{"model": "image classifier", "dataset": "microscope photos of single blood and bone marrow cells", "train_examples": 194171, "image_size": 64, "translate": 0.12, "cutout": 0.25, "norm": "rmsnorm", "fused_qkv": false, "register_tokens": 2, "optimizer": "muon", "learning_rate": 0.0082, "max_grad_norm": 1.0, "warmup_steps": 130, "weight_decay": 0.0}
Rows from block 5, named by matrix and row number. Rows with one number belong to one attention dimension. Each number is 128 + 24 x the weight over its row's rms, rounded and kept within 0 to 255. All counts start at 0. Numbers have three digits each. After the name is the row's rms in percent of the matrix's.
# q: attention query (model.blocks.5.attn.q.weight, 192x192), inputs 0-191
# k: attention key (model.blocks.5.attn.k.weight, 192x192), inputs 0-191
q.105 106:095134096069122120126095131132150130150108123146183165119139153124119142144181111102118137090135130112115097149120150114109121096150162133164156112107121142124090117111136168092141166155151112084143127133138129112097169132100157113137110144094123138111113164151137157102124134167094147112150115136129130103107153144161144187152102098105134115172103141149124118091183130099139137150134109169123128067110127092118149164132134147120105137137125126110119123088134109156123166107170099124149114100174091157123130158141143130110116101122124100168124067127103092166099116145101127143
k.105 092:103183146117116133142119136164099109095095150141076128151092123139143110121120094127138140109154109152169140149115110139111104118137090137108141063159150122095146124106140085113140134127108131110137108143122176109137118150162139083114106133123148138145110149152130087118146117138148106167141129094129127121097144100110145144165119158139120107109110138143142069081132075078117114149122143093148133176127175156127131130104156161175170164128155108117171118116137095105108136174170130116135102145143118123106127117124118127126135154121091152071111158133124147105111179116144111163
q.106 122:133103140084090136149108138113161135098084111133137119131103127141123097123121110164133142120156165107129099108162122136144105120114138147145152147150146132098178087164127127107129114143149114124111148122134097118121128144164144151188076133112165185110155115169120119103112112128149169144130137140130166158136140153171140126088108126072142072177111126132091124149144152137141118091146157154149077145082123146105151107129118103149111139119135112101158105131098134089125123138145098156097133169116129153128176120114160145140108061148098142122123115098108141152089089120109134131
k.106 112:104143157136153160144150109142124104177131148104119169115131116141145086093147128139130129185111130151126115134125140128119118166134155157119132133135103125158115153109145095175155130150127113106106133100136102187056117143082114094144125138108115106160104120146118145134099153148148147133170143100094155129123155102112136173136134118111147139120127090138141141138126128086102085120107138192083155111137139135060144137088091133160109096094106132119125158159119135129112161103127101129148122106103102154125148121110109137105136125150125190149094140131155153142123139064168135111
q.107 108:131138131131105130130114132125150142121168204144172120142103128148093136199085111129139093137150135146109153172114151123116128113113139112142124131090141096135154124106127143120120131147127108121104126147136095110141123107160144139139139146117125140104136140151131135116150085088118120147124114171106164163129116160150168184104146077129151103157125122143121152089111148157183106117142093133115125087103096137104064156094149129104081102150138147133181144090100158134132150119109132126122086127096088128148145136183135149125115132118141140137125105109090094139127081175128136133
k.107 119:102128148103114136092118135149174148138108145143132102120128112127141097121095123137153144186132111098132158146119143138071118134166120165134101112123145083091153123086167141098139108123119126126131099208111133104107110130187158159113126107137106163119132109113103124115167143139096109164154139127092147120098116112093193115141117145159143096098090146146095102137129141136128135127115132134152128141106146146144145141100099171111122095118115131172172153129112149129139125120136149133126120131125127151151165132160117088088086092134113147099132174101105114161159161076142095144
q.108 115:137138118158113100115130131130153090110127146115139153122165136143136154133132180126128083121169131190113146154142117142138124161158142123126120169122136087149090124097138138122171122119130127130100094099142139105114102129075140124138166110173101131145138093079107170147116097111136145167134097143140094070147155127104137111134118125167075151090137136093139148114071119110162182147137099129118108165155119126110097115074104183111146146123144100149146140147176117168153122159131112111117096143097143109108124125135125100101145128085125110116140128146163106119135149108127158113
k.108 116:151124169136110084136102146118131165132133150118168094102134134079120138120132120141145101149137092115105146108128109111111133121112151106100146141192144113095107123180100162139103152105102104108134128113125129117152164156146144126134103131113110143105125093163115120150193137091098114066120102122143117129122125145123156087114133116158146167132105171120152113160127160173129132149128147141174053143082132106152141127158101100075104124154145140133146141167078136168127106116144156151117117144135117139106134134154112128146114120120128144094143140060108116133132151144099092134
q.109 140:100121116104116114133124164145169108143094090147108112130134124115166103109168111153077109134118118139107098137162146108151100178182107139182160131110109046108144146114136107085118144150146124113139120112171115084136127154114105118150153136131178146156130114098122144085151153125125116134107124132207135131094173120094115114123142104108083121158114144105158135134120125140133148150097134128139141129122135111130112117166136105175130155135115107109110157121134101108126132150115131153148122171127180078128112186098111128127139134140127128110133121120101105109077155158111127159
k.109 126:111155143178113116111124134110104103156137151126114111125092139147117135130092112145140097122193116137139116115093106139171135109098180127135148160146110153164143138124128122193133124099155137141124143094112137136116148129063151142175163150141115110154118102134127128171124135116152168133143098138174126118109117099138119112139120154120155144111130120104137080072149142160117108112127091150168117171162139052114108135113107120123127059147135147112140093154098132103138141114104129161122119119112066144128134104115129133130073127119127172123118158119182128130106132129112101126
q.110 113:181145113131122191152129118116099141105083126115130142129104129149112106133137175158111133152126137111131107142142121124107131148135184123082119078105136117157118081166138163164119132118115109135104179136151094113163138139133126066143099072139144152136111106136140142175111157153158159100131096162135130154097108151151206158128122132096121120149099114137137101111129115141136139139108118139143135122115094162119135146109111153088089132126107124147123129122065125149109091157165093151088143126125145129090138126101166125149141110109122149123121138119165081117126105086144126114
k.110 114:156147101148128143109178132179126116101158138133096161137163132110111199078131106096107158161130129157140201108139126124180136116149129161101135114130113100118128127100131078078157134121111134090142137137090094144105123138133128151081121131112083154123160140145155121115142126139127106087119142139125141147121130133106092135112123156167130126146122084114103118106130089093126144096171135110125133143116137184141126108100114110120133127123146147144141127191157142093158165075122130087114141117132128128159092117154112139143122126171155081157113111102118152147115155124103134129
q.111 101:111113103108112147098118119126135098119158107124090124144113119134143105131119098144191112135134118165147113127112152130151140146122084142152112158124109051113129124118137091121140170081089131144105105166139136119124122138141099125143118145139152144192160143116119123141160123151113092126114170113092143139125134048121148133108134156106096130122133148118135158148103120127087079134116123159144163159171123148090110084124137140147137140154069125137158120087143165111147134125129099147118133114075165117122165127099115126140141138140113206105118177130139149120130132130137108166
k.111 101:134136109174130125149166111128132171125146123143146191140129113111083135129149144100104122096145126134067120111121171113119125124161132108113147131123121079127134126110171128132146142114113134105127175103125155178181148118129123177079133079149127143123125125078115112142117138171136156111118117164087133127160158113154108119106132148111148140154104100112149117111114118116114053159117135190129143142142175155120106117121108112117122109108134127106107146137123150158145155119134106058157183124107124162124155123143122119130135168114148157075122134105109118137099104146117110094
q.112 124:169136138189128052131148127144150121122160145121166115134135125145145177197101159116117086120103153150139090181183137134105128104140149152132086121146126125110141115114128093115145167148104109114125126103158106075133114140168113126119140134117130129158124103113120108113110127127131120138125109158122162188108137103129123127103144121130127121090153132135156143064130167101122118099101119104096139111113093177137108112109123117113102097136145137150100140175113102130145139117096153103128112092114110085143152164150130169153138138110141137162135109157119141142094136173114154097
k.112 127:096123102104127128127127131144155142136124120150148100139156107155129048144097131137128162158128094107123162135129117136103158156104123189122110112108144114118149111121101113147117146113110135146123143190138119096093135112165133131179130131092125147114137121149146156109129165146113142140164123103164127095121125115126173143161087153145115159132129146131102161116151181153100170073124116119155093110116115124118115125086153146113104105083096135164129107116124124130168138094166112130125071174146109135136172109136095119139123094126143124176152169114120089082127124102099131113
q.113 133:112126150105156143176127079110101191146151132141132149137161155126111073115121112130080127152108132111083102201123124108140139113119142161128176118125163158149120133148139161106146134145158116083166146138165144128093148134118148119137115117119115143139149128105103164151092151119164118116122130137111131080127095094143144140131170121105132151118088142131149091135115143130128091120145116112148093111127132067115142193162095120109103129148105136115102119112092106113125164114140126145124099163151148131112131133171097160130092123122115099161120121077127103122119160157096093143
k.113 139:155111112146116160126115151111092123111113123144130088148094159156140129157098122139082131153166123068144122131171098165098120151134110159142114102127149141163113131148115183113120115147136090131080112136069157089126165079173141111156103125104175117140134097171114125139159146115128131091096094110146119139135102125100112115160140146139116096139121145115094117098155145124132113137106142127123157117070123125157178120154066093113140122111108132142159107110097141146117129133138161132118111147113134152149129141091143112129089120147134106128134162174091134143132173136116136177
q.114 129:123130098149139103165106113135132116136131138129078137147081159106118135157140097128141089072196163161103095141123155137188155106129165152160155124121138121152085109122122139123120208123138108115105101089114118130111160157118114149152120154152092133141163138141123141126146109154119098136112154157123137119145122156128109110133137119115088115086129099115139132124111175140107126177100133119134127120117080096095163098106100142152124148168089098131123089108160140173137138154082107109137110128101155140124100125158136143119163086119125115158095117105118125119160161145129143146
k.114 130:159118114131100094145127131105112153148113132113167141126104100121110136121104129111124123114119133088119158086146095121122143141135130149150124121124136106112118166140099169142121122085120127109156150171074125104198133128165109135140123080111158092109140102145116129179132177142117113115100104128125128119124124120148197093123157136066144119133112121147135120114145142147164133118120143151167093096159163169113133129103118120111086136130123156152162109108093165158123130115171177131115119150155114079127165156154148108163126081091135164109152158099098111126117151137100095153
q.115 103:127136136150160108122117160167144116140101113133122148097133137135180101101149185159084137111130124133145117119148160089127143156155168127130075102119095072120117102141131156125120112129131126112127130095156103150105125177129087093126123121141147093134095106116142146099142165166128108136152094138171141158134138131145100095123114112144107139145145124118105139084108142144082135140114129155089143109114101188121128142144152171169148125143099123114086119126153131132125099129125118120133129107120191118117101146099125106113158163083187129119120107169171099090140148163118092147
k.115 110:109119113170166108140113136133128114130148138146121086104124087155118163107090113122183157141141085107124142115103115147125147095073140183126115142129104163072117125144137099119168143104135147134119132137127107122119117143114095108135152114131129145125108100154172138127129099105144139128139153091134110104126068111107133098151132137096159131133121106102132112152109148132140126113154142099169109148123148129075088174137185165086165147153146128123112139186167138119130129153134118171094125136127097119124145086148109171147151133101105136169156133092137129131130136179095114079
q.116 111:092143102090100153111140129166130121122129150103086124140083159102128119120180108170138104149123144118165106194131147112151156155145166150132122086095130097157120104139127126124136130122120119118116107135116068152133217151131099113092112132109145113147138136136130179102157164157099104134127139125131183120100149118127131192149123114129158115138117118135131140106114174140120111154104055168153148084151092127129123136112139147144117105104113109112115139101126132141112130130141110108105131155100159106117126163140130134120183129084111129093143131141125131115126119102146161156
k.116 126:149133087103099110104115120090128144128113120163126138116144122165104152179132094086163123123167109138122153107093134131118096109136093124150133107090106111078109132124173123126107135088107138126161114098096128109145117133119146213093140134153119119127169118143103147112131096161139129126110170143120162138126102069120155085116139151125137093169138099124129137074138144132101141130129154127137154129172162108094094165142145086111117119102101142146151062144144136118157141138157167139148105146141125101181109113147128164132126160116152125117135147102132147122180137118111132145
q.117 129:092126098153117090117085115135119091101101165111145133111117132122093146142152155116131156095148160120139131114147135132141114093131149121114087119133129206126108117140086177127138169115106117134132145099099131130108147122169135124145104155090095105133116143183155142095117126160134187109159138137078145117150167151142122172112096111104171079127119092152105143123115148128091118124115125172147102105103108107141147123096111153113120130114119127135158086145153145181144119112153097111124114094135089199111163135169150125126138099124120121132146123126118127163152131100144141133
k.117 120:125144162103143112077137101153104111150119086086148181135165118139192113118167112117143115150078130131127137104147109132110143123102094127114126120107159086081121129102103126148158137150106131142147120140179142157123103141167100109104107118101137159105140149162149110102105138130151103154177173122109161133122179118133129126149118107108104129133114098132134130116168116121110159122104160128118141126124128203093120102058168100183153167118110120155124149103102130161140163116163141101113120137153130122127133137129111149135162143137122146138134102138092133130094124103151112094
q.118 110:106141119153143154102164160184082132098107101113136130125136116151167129174138136109117119161125113110129131131161129135108091136160130164116120131142132098163172129153125137113157084159125133161134141134090148124171104142166168146139153117082150133146161047148145163119120132095147105096079119116139107130120129112127134110159151119110089156146109122113104106144084130111112161101123075139132095117096104108128133176122145138146146136116175144165113129162125115140147115129155180120120111134131101170104139107092126087102136096086134099133162123149153112147095146108154123126
k.118 125:105126168113116132113118133141114058173125103164159123103140149107149114137118134129127143129121115141189120102099157123127143142128138141165082183171127172142112122146110170152101158121113117129095088112121118156088118076081138066145131154138104136109108112171078137146157122076106128148116129145159121110120113114106119122109134115190132160093119120152131131146128137138144178093142113108117121145140146101122104140118119178114155137101136140097095108133153119121100137138131101130161120085114144142107106151102109137125144133131121167156137173135178119151144145078129137149
q.119 120:128135094110097131083077085114160106107120147094136148137165123132110137144139110125129130155106140134100105187135112140119114125093113148139116163093158133094151146086115104127166141131137128120117174156210139102156124096181167122132121123091135139107110141155105107107108182146098162129134152120131120123123177140184176124076109125149162127131118151120144124108102137157121082118117137158099164130117152156133112127132126158137115094139147148108153164078129138130102131113136145160139073133168096105123139135138100123149118132147115151117143131147089118140113126149108083109
k.119 115:112115170111165123138104107134170146096126100166120112123145162127161120133103137117116126162178135127144134155105125170109093126104118153115154055114123096105137129135186102114135123155174107174125132165173143144059149129172133142122100152127159159135142154123130109119117130152153125141114127111140095155080117101108109147164112127171131110115146139139086138089123075112119128149072155132125098158144133109100146138112092122139136126097121134126119121092079129152165133123120128090129128131129107154123121089150143116107124169170124073124102131153110156130121131134136105092
q.120 121:133104121147085141146106146131163062104145098126102146144114101146131136157148105110129077133143133153100123135117171109121092152153073130142112146085110054119164141111157088107123116113125135125124129126149104104133128133149108136167141104121183175123148132109101115118143106122077136119101132139145094145112166095132129131104119118141097091139140159119149174147121108153181134145116122151096148129152131196089092112143163150167122135152087126110115164133137134105147126168112115145133143115084137092155138147094095115143157117126155175126129112140103162130139142156126126139
k.120 115:093138131154136115114113116119100134177169131123115136128116135113130128081120151125137116159140141139109146117108130124115121121125162134136157170141129101149127155077144086133165138097180119103142141138115171162117100152128129121078127119129078141121128148043131134136150117140142108175119131116069117114145161116114141105130137157118142146124115122140113134152103106108134101142106121189164067134160171095101098134115111118144129107151153159112144112135114134160139146074094122118136141135106127165114154143181129162106110180135129163108131133103117098157093128146116065154
q.121 103:152168145166116065122135172161120120143122120114152125112126113121133168122085150107122099162117115129138148133179102119091111153130137127074128130170118175113144139111113134129160071135098135147105128111088127148075118107140113122074147148148142077145122092134144118124139089110153084113176105131114132141142139138100088135119129098162155116129156122123127127106137116126160117101124134121089134142144129181150093144088130105129113112126177133169145136166106115151121136116131150111104095115139093122157138162184179144124126167097122095112134150165138128121128133116130184120
k.121 114:121096118090157129108133143110161127135133125112180087115153137154155094157151118174149168164087112134130121121142130084099150136115085151133099162066179113121130097134094125099119143127141111162137105133148155135118142092119149139141118126097128133102153119161098152093161137135110138143169173097156112137129107095140130127147117127143128169124144130117104159117109174179121184113103119102144106100110087103168121128130182136151124127118112144166125075111136127117104111129146115162130109129132144118164146126098096122118122087132126114151169124110125137119178079144131139079
q.122 125:093127092096164085160116149177116129166116098113147154120146125107129148123153123060128138124133131124118111097138157119165118106170109170168127123150108183123156101100130125081145141155131153119128071109109161119084129127112125167105139154085110098150096142162143149127109134149155141144142075114105105115134171104144103168149146138124153126136080100099110165129165096070108142127156107154138117110105138120155121131140144117136138175146119118115105124126148100170128136102166114119160151100150105155144115138119129138151137105166146112120107100136172098150119137138099117141
k.122 124:111146130153136117106158117151105157103100115115099156148125141148132082123164113144114120105121149166130091133127093136140105116122083080130108087159181176138152107110124127099125122130123148110116133100142123155124158110083148090112126141127108155143150162162152096132104130089162150152121139106136148153161180123124102160155117135116115162154131107114117121073135166118128119156111118090108130136169166128134127101131177095169172128114156103122117155144114093099087174159114118148125146169101117118085157139099128081137144162106118144117121093159159113113135102134155107097
q.123 131:140136152140137105155131148134098121129107089140162142133113104167137126139110173104102149178125079147137147123181119114096101138142106141110109140162082141112161123106119097150157067118108177158121157120124129101138060149139122129128130120131150108118153096104145087119095092099214137129119091113156122171116142092115085121136118125142116137137153144128126121134126105113129113074139133126124118147099133186120117112166152088131131133123152143163073133185095143084118105109142118132134137114107135126166106131097151150145132121160147149110126119138167145124103116142143128115
k.123 145:085117104147171143122154130151127111129145123127094132116158103165132103110153180137127146124102130134120099169124134115147136144118123167113140161128128159152139083073104116112159147151142128109118150126151099131086151117106131089160154154098090171128103140154154156108116123130125147155123156103126111141168125140137099173175098128135126165129122117090124126160094191126102164119129112130122110104107077104139122103142153134122144098122159093137103154174157104107112087087136089159118110147089111124122168111086093137123124113133143134183117102158155133137126092129129133080
q.124 109:161120103112136130145158134144093127108124132167117139149132084127128146121144146137152077137142096164112181113112118129082129135141135156116091163117116083141118126114180089130133142082099157117173147151125135150145086136142092115070118101159093119131135116141111109169139117113091134133127122126099160113123141094072122139181132149121096124128131141095174132146137120103153149089149116127163133117176125193111107106137123117140147126106135148179094148185134107096151112125118114125122133093062141090130157100119127130141123136121120094143141116150123169148110148141102106109
k.124 104:090107094147142121116151165127111127154152172112109142139128128129140109102143131115131135146101182136153138130138137120162140098164140118149103123128108046125113095108101148155118117178148100043116116090109111151125143172107153099118153133118106136138091162097189144121152138103170127140147143129141142140148162147122132166142112109127135142143110147116103170074118161107125100105144112160129110125103132178142096137121102129124100163135152101135133146109158099148070111108126100076109135145146128137146117166160148138141119136133127128159128066126111108106126131101127133154
q.125 131:158119158064117155144126118154070175128110140147109162121102164133135093087111119127125136110130089147157176083158114156117149129082128144136148117111108131133141106134122122158114080099121140156108141171088138129092127121136118130134120113193117087136137109133153162130066147133167115128107123115124143114103130138140084127128099139090097169144145120132109115146135149124113137123170160099175114138109151115120164135134133056133154130106196103140125112121104119100094128105143125132130140104161170143150143106104150152121131104136108125160149163125152139116098160114151116124
k.125 136:179124096104095094150132141113103120092141159137122099119119164150092143143112109111124126092099155153154099146128119131196153140135135144136119107115063149123118116170142145126131177125132134111136115099088064137118167117111118145134160108121133095134119142144128139149138130160072113131115153153136133119113107188132121166141124155084118135189108110114126097108112123130099132141155143143136190130139105109158092131163123114100144111130113142143101128151157141117130118127129109117130120127131146088117125174097111114094155115103170108109166131145182181113162152091106139149
q.126 126:138124127131126146141116129160102059134095103118148134158132154126148134164150162108117108162141125119102124200143140103096144150143138129116105123123164090127140138107120115133169116142112089133109169137185113099161164108124114129180085083100153128126141123080145101115107094116136164151165089153154107155110129090161085128130121148122094112140126149093126125110125141134177122110122126125101117122143135175167083126117124105154090127136126156116090141117118124091157111126130119127125079122135090126098128122078157128120124147131142125180103112167174127144132135158083121116
k.126 141:094113116106126138117142132116134132147123128149124094136167131133127126117093156118111128143146088126143184130114110151149141115118097186098134138153124130155133125130127154130135107106119115152114127167120119120077141099149159151143133154076083122100097086150119144150158123123112090124095135136129113127126109092087147094148124165170164118137086145161136110131096115120123162129119130141136088104125143086124134171121144177114157099084131138135172122111147111127119141110127114121113156159091110177117131147168076096129124167080131081177127188123161117155133136099087121172
q.127 106:123144109088100115157093136150192122137138084105112124117134143109077167128120091120166111153146147153100143137120110143143097108125120105151155158103109149101152144095135119122132129167146127127129121121141095127146161103116139155163102097100121177078129149127132090111139077128116177187155119146157158161131122161177119151093105140152133105136132131107134125137173141133160121124154106096122106126107145131132094109150142110138086153134158153079153140098100144094115122094102135111156115135129116123116079111128145151157152106136110135169120078126083137150160095151102131111
k.127 115:109170174119151096135141139128147138135106157129090130144118112105121127110150105138141090125135175100115154144096133166105105140113136112104151077124165155130165123107132130105137085108177140119147126153137102115092131160127152142152142136149120139154119111137119137117088111129146133161127119133143134137118131120107170137150092114116163098139108177154152140165080109127150121143076126175133111121171102060089158170088125132126136072107167124107191134136138101130150141153126134154142119188127128129128169120162123093119090110106135116100092156115115141147111110120133085111
q.128 099:161138115148121130148124106094086170123100143113156108130162161125129173088120121112119102131117109114110121143153144124112113145095101148136167133142126154107097089172088149038149116096109129098125121118158131136130091144107120143111149112119110126117138088128127163118096128087136112165158134134134145132106131149169119103120141129093139143156118101138153118122103150119127181132189103096087109100111120126156108120143181114110135140161110148152097139128079089176126178158169136107138126160130175152122107102105140133158157119098137093099117125141137116118113149163142151134
k.128 091:096129154144146089102097117151155119104135154092114142094117099174137116143144093143115103142128144124140170128162149110170104128117157145169065108170101121150104064102125111132131101189091135111137091119137111091147147140143142123094150138120120091121104117153177141067162151166107143112129115140147142143150146123143099126126098118093171143127142126132141173107105139103093114112145099138155129131147122117134188140092106134161117107111185126108091113136141136126112134128132144114120157150110108146141082172105148137130147128116121124152105101114157091158145112158151135141
q.129 102:085095140137127104136176183130124165124120127172138107156159052073122102156115119166149134165119114135151119097130105094125158119156134108118130156133125184102137143161127114121108119158111162111145144168115167110151084146155127132086121130140122141146134154130171127138118159174144128085099123127130109126167071154117130131112124154149130159134111126083109150135166126134137098129135157129150117112110121150087137118066100081134103137110115128146107104133110138095107117142120121141121104121097127097148099141149133136090131137158121158098117116159098114099171166145102155138
k.129 101:085152124106144160130137139139132140130124160118126151148132073177090128085151124149143119122087123125128116089120152149131116100141121115109124136126110098102143095153125153124126069108131141115190147123161126162119131132103120129132131114137129157173138131125112112169129113129090120138163091147120123138106094125141150134126124109111140134121115140088135145171084070111114084091133149155141128118069135156147125124122147123152105108151173123168118111075116141122142144104141147123161145147170142102114159141150089126147084063113157095144101163089144152100187116137132093111
q.130 100:065113132083145144147150142153160106144121137140115158112109056108094102153137145126109125125148150144148124107079126143135094116101164101096157134149152087156128130103188108202131132165159115118135157146123143111094120154115115153154083154139166151152121129106152114122151142129128145103101103128129102123166138129103146139099118097155149121087094126118108130138112115136143113118068155183137145129120180116120153147128113151150142116155137081094148105141122165092148112110096153151143126102162111126125154132142126136110090118120121163140137138132128100152153159076111129135
k.130 097:168111115093118135135138164130134141163135097171149105181143159084167117104099172115110130141137124167113125141125083155121136127135127107119159153121157106102153185131139114119151151093153117128107143126106130147121142100114135119113088113168138130102145099138100094132090121119135091120127115116114139098111123148074126083138167163141090119122131158132138061186152097135159131152083140099099136135101116114108110100131110125129123161133106085105165147155159123148125124122119113147149095095091102150137152091128118111134120164153129171188150147146122104125095156129106108112
q.131 087:145121144160151196116124155115117151155116128102196141116126147138131122105105118096101138112137091124152102141142100117107099146128119081135105134160132155105110088138105130178141093129124111126116097112124154113124150133128142104132093150089139144143092144128146110145142115093143124147125172086085120113108136083105105180134156144086132108165131105165126150132124115100100171126177154120099129148129187161184109098124133155115142174109160126106141112099124132153102123118139128106146160149148124115148115118098177142112159129134147144181114086100142123120116120173122099129
k.131 080:090155154112177113105127134157086137123144145095123136128117094131077103145113102132125138152182141147076125096089157103164133114122160111126112131132112148162171135133123150112142129159121123155102098080133133133128132100191129176150146148140071089128133163112142121108127105123104104181117139136129068138156128131095116123076112114116099163118165080108131129131115163197126150115126129132095141141097118118117112157118127150123084120169135123103163091142127170110133129139101147174136142084113143125093119110138108139115134112147134126136133138124151162141136154108137113163
q.132 073:110106108097075133111167116183152101117145125132088113135090114129167174150125121156171170156120153146101166116109149114130144113138142118176134123115124099117162128113116105131094139140141135152123117148112082097170150135108107114125163140171117099094139155125150154053096125122128130130144122116147148105120134079156141105155164127137109152115114123097101125121083148165144111170123121132157176157131102116115149138140130155096088145165149142154130141151138166112120121093138140119137094101148136124158141092117126107119132136126128177058120122097118117165088123115142096146
k.132 071:180135134187096087161131110069114178108144147100194132135126157157090156129095119107146132111118107125134127141153141114119125116131111163112136146124135135138094148171121083136126127089131117144137187143177148117125062114124128149112133101138104139130099123114109108156140137134123174110138120175132129099160114160162105092141186115141148122148100096132138154158128121126109134114127110106183139096142107171146148109110168135087147104153100151147088120121126163119152146140112132114115100118131108145115158111163137097122132094077123155102133096120125140147136121105105134109
q.133 080:077125090093175119161123139147149118118133142141139117136098092145092088109124121132197135122119100141130131053135099135150133143139105099163117131140157183084175127157136129129135141131102135141144093167096135144125114144143111140112145143123108109157100138136109102161117142131137130127129146117120120133150092101130127131133136166129143121115089110141105171124147075140099118074145130146181154136124154151120142113116149128121143161118130118168120098103099113099117185123154098105138149086116140110145122146135089161129157109133162117068144173097119156146161097137098089147
k.133 081:109146101142136135125172122138107164124123148128136171144156100086116128110143150082146151138078129134104147119134100111128148099129123124115113121099113087134151133162128182148153130090139138122169123109140150201131132123113099152108094088157068072141115154092119125199136127127134119129120141122107109093103139156124134096106132126094172132127140128095188121167107104097114099106123093088132119107119119155158131088177154108123069127137144138155119117158132109144119147146155147125155117145133147105114122097138115096171138110139143115130112149123124143112139132147174081129
q.134 079:123139092132158078099105126069123133119136152125139119144102116145156104121126151134164131132112129142143141081165071141147151144138113143135122104136139182111163114131137160095139132088104159143116118130126110182151121120107100163124170092108104120141133154122073142162114103099095148161126155125095112133130119143151144119143138161067138115086116132159133169093118119132127125089150108138174086148105139178138154128143151115144116103118106153187122105093123122122138148137152089105130126087154116133110143114116088138133109099117105098105158146130108152145150079176114102130
k.134 092:119132145139145187118127091138153143107119150109119131084170144116132141111136132095124085119089102119150135115127123091146115158116121120139117109122090170092145154120131160161143113104121108111159117112122152173131106162105107114117117110129107083131105134121140160202122152160136126122113149094119131088119146148124130118114107125142171088130120144117141129157118097084131114130137100122132105114127108115141138097183127148155137110129181149133137121120103084140089144174149153071129185146107132107178086083132114124163157156129125099148069093122122164157134115148134117160
q.135 092:114118153132139101145125125149134115142117096130106134132173110083104132148114155137116117121166172143133098190094128149123110097111139101093162134096128069155084147099148101156122139133144134127149157122148135105094138146112124133154125119118174139093132090088163117094140150132127140099105094189167114128088133138091173123113105083159132124094149146106171103119102159105143104126086138131105116134115147109119125148129085133152147083163129114091142148155129131139129096137104142153142114132130134126149143151160162136130102146098108143167130091173129111133127167111125179079
k.135 093:103103144108074121147090157112165117157116113185113068155139164139154138128109158158102130146149107156156136131131150158082128158127145105146131141125152126085113140137154077107129126122114105130119118143104138142123157126113133164108130155104154152123151094147137142082108131164151121080121099134145161129126116122113106144148121142139116135131111170173086092140114094136160140170118136116130146158090129121104153113102113094149152136126104086114167136129150108171116104110103107121106118105096102156138150126128151155094114163179099109176151126121119095135076138168088102119
q.136 085:163151139176147169126119132069122132131121143113132164141186126137146126097133114135112118106143114136144111116106153105119127125079124106066123126168136133162119085144136138121155119130119104046132127145174141112115086136150136112118072130166114146127136150119170131182120101093132145170145163115099126132148128152175120147120111158132118134173153115157133150150138128137057157116166119110090148111150146146172093133118100098118119126099104147146106099128086189149131115136116133131138119139127145161134094099104166165110122131113128104128131103122140156102129136127122139111
k.136 088:103182143070143123129155117140114119098113149112144124118126084120139127092191148153154131167116140131105135085103099184169132148120156094116141134184130127139120081108114154144151113142128121158125105115120135129110167132153146131141153137118118129101126192155095115129139134107118120141093127086139130131111132131098160131109096133128110128125144151082076134131158136131150076078117132159082078125110134065147127110085102129135107128098162091115134113133139126128132144120151143158101136172169147137132078166104097121120150127153159136131128134138150110113147108099107138159
q.137 079:168144092153132144102113097083114162113111144112122093144143160122143190100166120128131113134109107103130181083147118143125130167153117159129126117151117169109157116156096145061150135106124152118115141107156123169146090105120128168133165128119080111155154138121105160167143122120112128134121140109082140107137134157155094125139131141105137105116122111123132100103135111134113132139147098100132094129107106161148113128131192118121118113143108119156091133107119082153130155141174133107082086135134175120082099092099103128171132129130132084103146151126138150131134143177137109156
k.137 072:129106118160142168112164117164133122121144123096141157094118120119155137142160098120089082104076121094125146138171111097193136127132137146141090089150107144150110111114150143175116102174116102079144095099149108096164156128135160090134112117109137134153111126115158154145158141127112132094113139117155102144125141116119154129130125093130138122098115128140162160132110113082130152134161086106158102117175131123156140114139137130140145137074196135112109114115108087112071128161117105104146129141094153125120083148130130120160112153108138117122142098143141122128126095187151146146
q.138 090:114130119126121157110108111162187121133112117167141159140158113098152081118114162150122151122157136147099121128112124137124096129167158124104146118122108071140114141101169096144141126151164094143116149156127160090095153159141114073121117114128192139137163173125166100122157111116120104115089102107144106154100106140101142144095138137131090150157128161143133115119121100098103136120118125120106160147136141105089134137126045145154129136101094109126174094155126140133128095102105133137163116119144121130145119153130142102119095152138095170192111109163147117124105151149106123118
k.138 083:104152122103103086131122097107144115148119134153099096142113129126118129128132145165181172158154115154134113128093119139117174131152188057135125145127111147126126141147119131103124098064192147142132158127100167186128071124098118186106171133140105109120138127090114123143127109131140128147140113149132156119114128116127122119136126138158086140128132097124094072134132119193139163161112111151121105153115122120139138115116120161121117122121122113169132163152136165125135138128105147140088121100108121087131147063158111099100129126109085140117137155148121106103136148134115112103
q.139 063:136146155138106122103120168127112149117170152154140114112195113088154163142118107126104100134107171086157125121095131108141129122111152163104123141091111142135110172131135118078141138180160128095135124098135161092148124117140149097091131113140165157149117119131136119149139143130117112105097141118137072097147175091126141142145141124146127161124129123096190127161104145085150103138116125119121080126170102148074124174119120119108125132143118125129088085133124164118110123142112170169111127122125164142122126084115132129113126128162097177128135159138106102086128178145151109127
k.139 060:101176138143132163134113110146141087099062119100114125120148097105146131093137168156141100162166167163154114151136146162145097136117101150155138144120150118101096099154099110109139121166104149154142116125172138144157154120128082118123139132102202174133090090157143131108123131105135110139152099158140156158067091111102097095112115131125127138131094135155095156150085121137141102098123148153128137151104165191126129127136128150155135098109112149116103124124129160106160128128120106116116116125074126116131137145119138117136124108140109120141114143096138111143092100117151158080